A small masked image model, trained from scratch.
Model: 64-pixel images, encoder arch vit, encoder patch size [8, 8], encoder layers 14, encoder width 192, decoder width 128, decoder layers 4.
Training: muon at rate 0.0036, 4000 steps, batches of 64.
Data: trained on stained colorectal tissue patches (NCT-CRC-HE-100K), 5.7 epochs.
Rows from block 9 of the encoder of a small masked image model, named by matrix and row number. Rows with one number belong to one neuron. Each number is 500 + 25 x the weight over its row's rms, rounded and kept within 0 to 999. All counts start at 0. Numbers have three digits each.
Before each neuron's rows are labels from the 100 images, of 14976, where the neuron reaches its highest value: "patch colour" is the nearest of a few named colours to the mean colour under the peak. Only what is clearly more common there than usual is listed. The data: stained colorectal tissue patches (NCT-CRC-HE-100K). In brackets: how many of the 100, against the usual share in percent.
# fc1: MLP up (encoder.blocks.9.mlp.fc1.weight, 768x192), inputs 96-191
# fc2: MLP down (encoder.blocks.9.mlp.fc2.weight, 192x768, transposed), outputs 96-191

patch colour: pink (71 vs 39.3)
fc1.545:473471543496509514534475494496482563537496512476518499478505532485480493518514486483530527499538509461517494508495519498486493508499531525513432496490544468513481500485521493518497544483542499461534478472545518470514509501501487475478519489470489470514521509482498500533488497473465531546
fc2.545:492537473504485502451536498515478462497492489516489560523491500487500502485481511515504488496437509523494518501541478524525509501487497518536539495483482528510512491492458493484496476508459470510486543478456496507511524477491498541537491520538504512500476498508506472456520504520497464448

patch colour: brown (43 vs 11.4)
fc1.574:460483527477515429469476556505488471456483519513494515544514496520478458509470553467464519453489504515515517495471532494502566510512467474534553507492510456503481550485492491475526516500489514481482471509455526525501501499505470522541470503561471497502547505491501502523522494495527493486
fc2.574:550490514535473529551504512505503469511484503509520459482495518441526501513474477496492514508504462507443523481494481458466500482513487497506480445562499504503551518513552512530500457519488538495509532506493486467503462517522498479493460488473499535507471579473476521514470471550450505521

patch colour: pink (66 vs 39.3)
fc1.703:481466527502501506491460515491514522506494498465524495494465492490482509555479525490491480473442506482466539504494506482495515491529494507526463483511477532474504502474494501502502487506540490452488474441492480480483509484504527478502472522515482470552503500473470512505543468515474564535
fc2.703:475531477497496504461487515519485477507494501512501515508489510529520486475485523486523539510503511488527438503517491511523500509497487482545539488501535491516499486516515470523483502471461490526522537529474525522527512500493474524490530462475524530446535504526499523488459532490489493468

patch colour: grey (50 vs 22.2)
fc1.608:502491489504484475477508457479488498514471539483523543493497497502503508513449505458469518482508520480477511486552511462479530507456516520484509540485533548487457523491504508497500526534437514502533478491475494549538510505492529501518516485503484501496473525538485514516473464463487550511
fc2.608:470506516474503472505532534503510512531543490508485456509530497506508485518536493510506480573526466528500489490434530528506485484564518492524491491493454457511516454563481475470496508445570507484466547516521507461473507522533483481507456516508520483521535498505519460483516524521495460527

patch colour: pink (74 vs 39.3)
fc1.628:517502455464487486553536477500466469490486490476501501489501491476473543504513517462505508498573544447482505495504491522517545468486499480479503458482508493479463490464499491504493545531486502499540446504493478531526463538525539517569488496495479529559537507509466518487503494468527488478
fc2.628:493496571530468494470498520533519519469537503484496512503497480513548471499500503522474485513468459540508481487481527488468472532504495556501529525535481519516516517532512517493515464469508497506475525490504494472493525470511462495461502518518520441451483508486536493506522509532453523555

patch colour: white (69 vs 25.1)
fc1.548:553505515502528481502478532493500484501516489521481455519485541481449540481476466514505505518508461537469458495437496503515513494480480457510523502533515508501485505471472510540487515424498502485514464521543461492514500506505524485505507540539538479510509541505478544479468554496468526497
fc2.548:455470484512473503508500497490517507499477507489497561482519495507530487487474502493512462484481508448521493518552487475468499500543485534500482500487510475516522482493533473477512461583515508488485526487462541503475492467487490542516503487480487508489448469511501467520518455529540451489

patch colour: white (90 vs 25.1)
fc1.163:493498494508506493563522527526523478514473518482495523462475490519492492478511534465493527467505507546470545507514498483490504516490488491518407518491468526473513511484512480471456496523512462464510491455505473484473512482489502494481528489537501514510509464454490526539522489499500519542
fc2.163:477494506492502513442485469509453509520541449496500466516495492480504506512485459469492506538491486463511473499506513500512503467506486508492534508506511460499496474526527536537519512474500507583469522518511515491506526529510495507525480507434483465497514519538500505458492534512482538470

patch colour: white (74 vs 25.1)
fc1.579:479507540520495503533459483483452562457533486487506505487537497517485515471537473469475513549524522489511536485472482500502515537445483504517451515515547498493501464473498482477521493495475539486512505493495471496518515460480528473500515475465510513501518487453511482542463502461486528528
fc2.579:519475486466518502479539541499515493562478492487488528517464490456509478523479479541521511501493473517510473525488493519504522469567534526467517514487493486530521506530476506514463479505522476512532486501489524474475488532508453523488493508525510490488492500515496479464550515525529478491

patch colour: grey (48 vs 22.2)
fc1.700:518509477479494462533486480495473481503464511501505522532508533476505495502470519485491491498511500505500559531469462470474527546493510520529491524454510573522562499493495517495483477499539486499486453474500508486483538520531519473459519489485518504477456463478501465525496513505478495501
fc2.700:449515485523504528459523509497506526558548513502489489457513488526488491493529463483492525537469513512498459486514557539489520465528524481519498476514488432465486487509486518483495545506466481513502530488521474510528500539478472519536489490466459488497521524503515511480516508506510485490

patch colour: pink (94 vs 39.3)
fc1.446:523475524521489482494500481511482451473482515539500505545491508495528486522480496516502499504478521485510493520485510493486509497520544535431506543534502516540506520504498463489472535482470480498520479496525529478483531495437468553503487481481482530492476475481535497446503531556535456494
fc2.446:458526490471517506531518533492513543504535500473517505474517503527480470477506476489497489494517498510461536500504458470497487496489488474519487458485464466474473469539486522507522470560521534495480499521512490521521474487551526487509546482526502471526506513531524487524491490450445505489

patch colour: white (53 vs 25.1)
fc1.507:497540530528502484509472493483484484509499509484485499500488488501510484522505508534538493483438476509477471552469495466484495482512528556484536522534516503494515484518495468523481495550488520470520443525473499503477515481511487516528474466478483513462471466454548509468472524536494525484
fc2.507:478465479475490500501503525506499535488511453489479506549499508516489480520507508474513489539516554469480482453515478539540500516503483486544494460506516508515476548470530485486506464478509473532470553480520514483523484531498520507462510500492544511524521514520474494518484486471492469516

patch colour: white (93 vs 25.1)
fc1.307:511499485483483480517521514512479473469511472473511487510500453514529545554463448466497504549500504539518494502465508521541531500479474513535468473445461513488515519484483468534466499490496486530517445500494480512456495460482538504518464488515494490507455511479538542501502539563527526503
fc2.307:475495489499512516520464483504521534533511517522514558490505522472482473445506515547494493446497473453498485506477481492473476491482494501479531515554532462516491483528517554455515488529516488497523556501525488494552524545496518496474524518480533515457534504502487483466520451474486493496

patch colour: grey (72 vs 22.2)
fc1.289:546460426457494469491513498512499561477487500547526508505471507527488485474464528500505486520518460536530521497476534477532518524474447497523542503477496496500498503464488534511520503521518463475448494502508543523456510540490533513506521510498467466471524523527481468515517513534491506496
fc2.289:493525542533517524475509462502523425524488497490465491510493504436549536501506475508489522478511469495494474508519500498471496499515505496459466537509500501482535482509508474482464515462474490508535510473500445511532492475502469510515483495497516494543485491482485519497465478468514520503

patch colour: brown (29 vs 11.4)
fc1.456:441469499523511506482473474511483492463522506483478523481455462534484494500548481523540507547492492519508478545464486509479485456493555551520500528521534501499487452487521493472556467492502533490468471575449517520502476493508514527493476496495508475472497486534518505470463485527523448483
fc2.456:517527495486516521513519515480514499509514490513495491487526523497472503502526488510479503472506503465472506543520504513507542551495452448497542484544515499479488554509505449481502462500488441476496476479506453505520527501474475484505455522486520479489509469528536465473522518476491499506

patch colour: white (85 vs 25.1)
fc1.712:471493494537480498504471465521493534445532498478520478513509526525483471500480501530514490498514497516541504447473552524490504510501507532494485468516475517452503533429492519457486510516528525490475480504495487488508453474474492508511465534510486530542542518470495508472538489543471520479
fc2.712:517501534499499516504525551508488496527483467512511527482481443477516518497515506512473545515469495479473478538494452475509486508501491475503550519502503494515486476549515487561515464478493471528513519506538478508499512519520500468502546438483535491469503454497488518505478518472503533503

patch colour: grey (52 vs 22.2)
fc1.695:560477523491526510483521520484443541572515504517453493498449528489441497498502509506542475515523520490530472506468523485547475490474517507537448497531502474477513531491490507517503504505480481485476510534523513470489489520500493517479462501502455438543537489521499517484539483490487478496
fc2.695:432501489495495493498468432504541441451495487495501509508503487499542500500503539497488527471490510536458507494554465503479508508508467478481553506481548524499524474483522490503492505469494493500496490469478462529501474501492496488558511480526561506434503515492490497509464533487481525519

patch colour: white (99 vs 25.1)
fc1.706:504514497504485504525523506538476514492513487489497484496460480500512529497526500541478522548490470524454468546497497488530509507533497502515512497516506507464513504495481450504513518491531532499498506542496508501474485489474493503485472488482532549508443500463467521507491497526481484484
fc2.706:526466496510514519486480532484511498517490532508487501489512471479491495507500510487530507488482532486535509470506493496471510481492491502452481504496489486516494497509529545491470488543466445495516505453510480519508528512515490471522562533461466433492541505519548480478523482484552542498

patch colour: white (81 vs 25.1)
fc1.286:439493525506522457459492483531492523475477510466484473464497515505478491528472486516510485511474514487486479528496520470478491519505502505490494508530529508493503479510506500508515499511516497485479478538496475518468510509490466536463496522518511484495460484486483511492544507513460522527
fc2.286:534497498484468512534500469484463487553524461518506487544508472491525516533569518454487547506506477503480473485502489541560505483498513505514535504459503507527481530520537477484492511471512505508518501480494506472519458471509520494496497490481488520517542492459505470475465457483518508486

patch colour: pink (76 vs 39.3)
fc1.339:515474526534483541452493474498495474534483480513516485552486484490503521511513505498503516525454525493498503453473500471522501472543490459507504509532502510499482462515527501481532504529485466433499462495526522522502461462513528488570506538499505509513472539482548510481452472481520441495
fc2.339:502509477470534422535486544493520517485512531502494523453503509502506454510476517485511456506552488517472491537505488517480499519473512519514523483494493496527534548494501480487495477477502536531519515521458514479517504512520479506414495445548502506480531462521459521524527556540479514511

patch colour: grey (65 vs 22.2)
fc1.81:531475524475527499470532551525470493527493497507484498494500538502506512519503476515505437513521549480500506515510455538543493463505477505524458562489509501509487473508494543487475495520499512464476470523468493512483514515566513513492528490518454464522499514543521496543487521456525521510
fc2.81:437490474512476502513501456490528510513490557520533478501494504486498490473479527478436523482472474520491489479494533463443493522489549464492520466488486511516520522485507447515529517464507519544512524475531487509531488543457495467504443505507525516451489502483481505493539503551458493476

patch colour: pink (96 vs 39.3)
fc1.121:483464509532510494497484529512503475550454519539490488536494477471496516499472471481504521474506489464500524516544544528486504502529486447536512502487494509468483510494493519469490506529457500502497514503450494499494503551526489489526507478496485520473464478451494493482504481509509524520
fc2.121:527500514519508503533508482455466500507537498530491468509497467486474518519512479485546519464489516536479531495527532517501487476459509484522537489505461465493487499488485471495480528513494524538501524469477524553482491559502483518494487467563499496479536488482480523525545528503490521511

patch colour: grey (58 vs 22.2)
fc1.254:505481486465436491511534523529432490565510491488511489516526474508516518517479494465545543516524523462506498536458487553529537494483476494516494469475481519542496479499493495484497465485512487517504482476507517478476508509464499537496528502510469454498508550552471498508517507523507509537
fc2.254:511515499506534513483538443470554495469463514504510514479475537469499496476499474514464473453503456543508520462513498474449466520482494528473494533487502506441518518497494528543483537508498496498505533492500469522513503490514481461507483496522512511502489463434508514490525505467489488494

patch colour: pink (86 vs 39.3)
fc1.537:503500495515479514481514520467479547517509490518480491523510541476472510502428485550493448500504498505529493474543496541456495508484469490509478521481524486466499549482519466532493518517500532489485436462505493492542481485487482490483517474477496507489462504483517461509507540557512528488
fc2.537:523497481485527506509521518506534485482510477507513541500478463480511520509562524470506546502511469505485519525478485467525491476550496497505545476516483493535501461507470535475514505526475470503504544522475521527459495497513512540531499507508535507518541514518479510482496479428500457502

patch colour: white (53 vs 25.1)
fc1.25:509468523484558526548461520485516510476490519455507493503467480492489486537510465512459501481515496526490443547563529495483507485522489526500490531483518529480488537490476495526462532500497493513482482514501496488541495503478486493495491519538519506497489485492498547499489493536455565507
fc2.25:456497462478450501471508508514480479521509514536489524487530514514476518446504513456554506533471502466485524477493475480515504503501502487524505473560500455482529486487510492477511491532467481475506539462490493519482543503521514543523500514423452478517504538521507450457497489478524478504

patch colour: grey (45 vs 22.2)
fc1.681:496496460499517505464462476520496528486512494485499467506527479537500490516485503522532485534483508505509476509466489479488530496533494507507569501499457464511507488541516490498529515518467489474514512497486489504504479508516465515501507509499480511448478515495487460525474532479532495501
fc2.681:528493545494500502553543493485521494530477473491506496516505526463502473512522489473470497475502496514474523530501517548517477501454525507482465519455523548448485513478472540500484505464558491528509519477511502477495538496501501492491474512498524490544528463468515511459527468542479515518

patch colour: pink (68 vs 39.3)
fc1.321:522501536478482463542503490503458448480507524506467482534500502505511524516504481502495493514467521497457492500479513519528514530498506516525484520468505504504488507504478510503458524511463489561513487526556479487519453497527492505519489484454480511519513479524456485525521506529516487476
fc2.321:503500461513492532491530498535531517483507498508523503461520507500498509503502496475477488498535488476530513521510467474461502482505503505463543478493485488522485489491552489502517515491487540442511467502461500495518529477493504462484504515542505469467486520492552519465515483486494511517

patch colour: white (81 vs 25.1)
fc1.238:536518488538449547502464506503511534539514516490508490526511482510525475501515518528511521509451518530504490512423513505491482488465506536462504539518514513492515476496526431482519452487478501459496476511483521476520487483486489523519461458520471528508498528454490530529515522505528475506
fc2.238:438435538477559487503518517485508499494503473507496503490490523499460490527487509518516457501491515482487511499507461519526513530514510479515507458508473511501488520538477538521472498523543461534520541494529506515460490510510507475495572513467515510487540470535523479502476489519466525498

patch colour: brown (45 vs 11.4)
fc1.425:501534515500488521520509500525486490495525504496459496498487450509533509507530520476503480498499507521451525535518500510518480507516470516508438555487505497511489544455483496446488480536525474533523556531525468497501503485523498484500467447470502489533484471446532470523516508528501479538
fc2.425:492496494496528495506470499494509496509498471515546455515512535523468481489498502500476521489521509464544488487521501488477525498475508484495552415510494499496520473524490501548494546425473539522492475481469497502500491518492498481481525564520498491458506502553497528478480499490514536461

patch colour: brown (32 vs 11.4)
fc1.162:484538493496498492555500507523480518492539481462535534465463478516451508473480468484473480527554518504556484480533499516487462523495527493495529508476497547450494475515509482532530434543459526476473516484463507494529518499510477540471519500453506561507524524485505557531475507468467502494
fc2.162:475446487506472483465550484498518486546512519482464515518518519457548483513555549522518519487453508497503532504468508520483544481523520509478484521482520461515508537497507501508452517476544469513519456522496483496479505510457508480533486519501491506507487500454513414481518513532508507509

patch colour: pink (67 vs 39.3)
fc1.632:479464504511480510522544509518518506519558511520460533523530539540522495490459491465462531520514486517460518493503514503490494525488500499501551509475473474556498491555488485504541549538487520518492523521511516503531502560505484494500499496528489491478523498493427503479501480479451477521
fc2.632:538483516493482489496501564498478505478500433509489469503514491469504465493482530497516503556508504529455501500490484475520475508465534541501489510500489493571483477485569490530484545532481533528526550492519509481503527480524480506499486492484494511496465510539525521521474461509479508442

patch colour: brown (42 vs 11.4)
fc1.28:508466487514512483496564498501521533483475548484535498481510484496463488470501501533459462589537476486509484523476466499513456518473494463513497475468485468518533500481487474520537470509519491492508507445493526523525525510498503470521477481503508531481513498478453507475541513545512509480
fc2.28:486445450493470453528524450499502510484476532449479508503522525489476500486525507527524505505489462485557488527478479532519474490498497465473517477513464517476462518471518500493503490542498505458504501489499487534508498487472504493536453492529493519520506533501511503516521530491530512489

patch colour: white (83 vs 25.1)
fc1.462:481540510511473522553489503490463535478479451512554498491505483483487509478519530490481479491537503527515508537528502498491474511476540490518507459471495543472527454486495481491499525460556503539524479496521495475467476500534510467448509485446520501534494483451468446509501482516451478508
fc2.462:493487485487520514460510523515519460541519544474489522496511492508507505522497451520516515520480526458511521461455499514479561472511453512487480532528488468522512553499500521497479487546427487482516497505463515533530529491449476509541500510501479503481495508541525545508507512492529509477

patch colour: white (69 vs 25.1)
fc1.528:527529467558479506490536486513491466481495506544490531525537490497485529488462518518509429515478486551506501544493507521527481509496551525475545494534487510458529522529484476484464519445501521494494488480501493502497483480502502480499510450482463541491472480435533524469483504502484447478
fc2.528:485469510462545509518450544477505553514529493479507502480486484514501451498532515533508515528496532443498510482490471503462512482522453465511488489480471474525465476493518518497512477555510477512509510521481513499517549508481496523514521519506533480514531522551503489529491514506501526480

patch colour: white (76 vs 25.1)
fc1.364:495519521508501505539502484497451506486517514493511481470450470471497492469527485535466501508475524512509477515481514516520513530457506492493432513502503522518489487464490490547534543498501497534497449510516532487518488477521498486470538516503492500501518524476438447545503526477503505479
fc2.364:504463467496480498472502525525530476539466485495505524501531504506500512519500470476526475512505480488511506478516479495492499509533454524500558495510500492481516500504499493490463458512514486470506547491478446510468515524469465506558451519501487490489485455508540528462516477544511517519

patch colour: grey (47 vs 22.2)
fc1.522:500506481526496499465484509477504501491502517460528513552505437520518508493454535484492528515496509576509503499477513488521522540470529498497531486490518542521463500478502498457508478522456481498515484482515484523559509498538518431491479462489441523493514470471517529536513486515525516495
fc2.522:493511535544504507557494517516503480507512483511506476460508507482492478514544525540527474551502500428478479475469468493472495470515494499487484493545468468458510484505527503503457507455534491521488530497476512500459508524473501524494512517515563474513527536509479469504489529524490497509

patch colour: white (71 vs 25.1)
fc1.474:458527510471455467510498464522492551516490479482525481503470523506464473510496483503479499512522513498506511502499469493475475549501518527484481486492526562473513497501497456470522482543492518493517446494472533505497486508477492494475517503482480545512463484494460499521525485488485508512
fc2.474:531471530517504502488547521501471527500520503506488513499489458495524516524530523528513543520459497534487481477472534537519527460528493495508537505495478470521468501546501524521484510482514457534493550505527485483487487492500490504518492476508513471508549501451539513446483509489494514520

patch colour: white (54 vs 25.1)
fc1.176:486472510498500504509484464483490526468517515495476516515520496516478536474506515531500507480520489479501489480502495470445493512476483509475526523496485522457516488503484530538503513464449484454511546451495450524512426501474542523514499536545535513496516549490483524456509456487449498507
fc2.176:502542492518504474500488528496505513527508481481491497494488490487520470559484507465510498550475485527482514520506519542566518509516510510522500472487502483540453491508514464451507492527553511519492475556471551470476561479516471499512516479463470508504489484517511458539478528531529495477

patch colour: white (58 vs 25.1)
fc1.107:521499467475501521510532488543487482532520502487497468477479511499499507517496527509457478471540486549527502481455465501480493514521479491538490515459514502546480511466519496495509516495487536525502550485502476499525510498492489436463484506509541509500502463491514533493495508544424479466
fc2.107:461480558506486470493454476485528503480471501501518528490526515517451495498504464501529499500477515470501484520535536479490520500489503469456490466493487535481514524497484480492522469488524523444495514506496494521498478540552503569516525489508520457458518526480476460500483517451516479519

patch colour: white (84 vs 25.1)
fc1.334:482480494499503461465498504526483569512519507520499515464458500517466468467531484535511506469481454512491530510512532517540493488518433545489526495514471484496541498493527478516514505484495457455487518557490496491455497541525495524524480473514478528514557509484522530489524473490546537506
fc2.334:539498523513497567514513505478523459512490475489490466558530480481557518515467547457481495512475515487493439482505505480497488504475490456497480518502524516505480500511525504509479529500516501556508507441528498543531492491461502484496536530464506479482470517522477519509474511509491520485

patch colour: white (80 vs 25.1)
fc1.755:526491509515486531509507489510495492451527481486472502494492495538496487479468507500514540535505485462495513457476522479479483510482489469498438503482489509483512502498502489495447520500519494512511485500444482517500534465468546481467481523518474479525490478466544518506457494493488551545
fc2.755:492522491521494465494483516491493513543515502517529502530499487486509514511485514479468484486480508521514510528507533518528534466520496505548531490517537492497494455536483541544512485498491502491500505499552483460485479530525475510528510502465543496454488496548463475518535498519494478454

patch colour: pink (75 vs 39.3)
fc1.353:483525491479501498539494554483510527483542520499490487472536496529482493495488485507493522467561494518531473506502515526508499491492514514526509483491520457541468538552520537456454478453497491510528518544534496468555535509520460499497538508513446501491504537532516530475454466468480524520
fc2.353:528472548503502500484539433513513471493463528519492520523479520485512533486499477504505477547445489472489530492513487469501502491497533492479477541506491502458508481451457484542524506497498520451483481467484492511459445491478521496515448504543538464500482470512504469522524525491513445512

patch colour: brown (39 vs 11.4)
fc1.51:428458488499465477486450517505476479533521442499474521510483502501504485502509515494490520555516501502507490526504523491507491511477528473522550487497521529479489464500492453458533488528447477477519519518529483503508500544518501548476473516455489518484478486494464503479491459486516512465
fc2.51:547514518501478498501533524482496510494485471480505484472493487468500519534506495465517504517499523493467481500503493552516531540494473538496497535493510499532470535519501496499447489472547480552512483477472492457486476463488502479499504505526520486521565484468555502470529542543487473543

patch colour: brown (36 vs 11.4)
fc1.503:515492473540512510509455493530487468480497489520474494493530520486507499501512474494461486513488474488492517480462525469490515483554532503471536463475492471496462502534516494500542492465505518517481535466477516549502510464538515510475519489495498489499474464463475527467490462511535507488
fc2.503:514527506517488519483461448471500539485448492489493494498528533511469511492532528542529509471467512551537482518478477500491503454522502531514482484496453476516488516479471551483492482508503508509511548435513501499490512501494518525492495462518513468502477473528484514486498525504504523510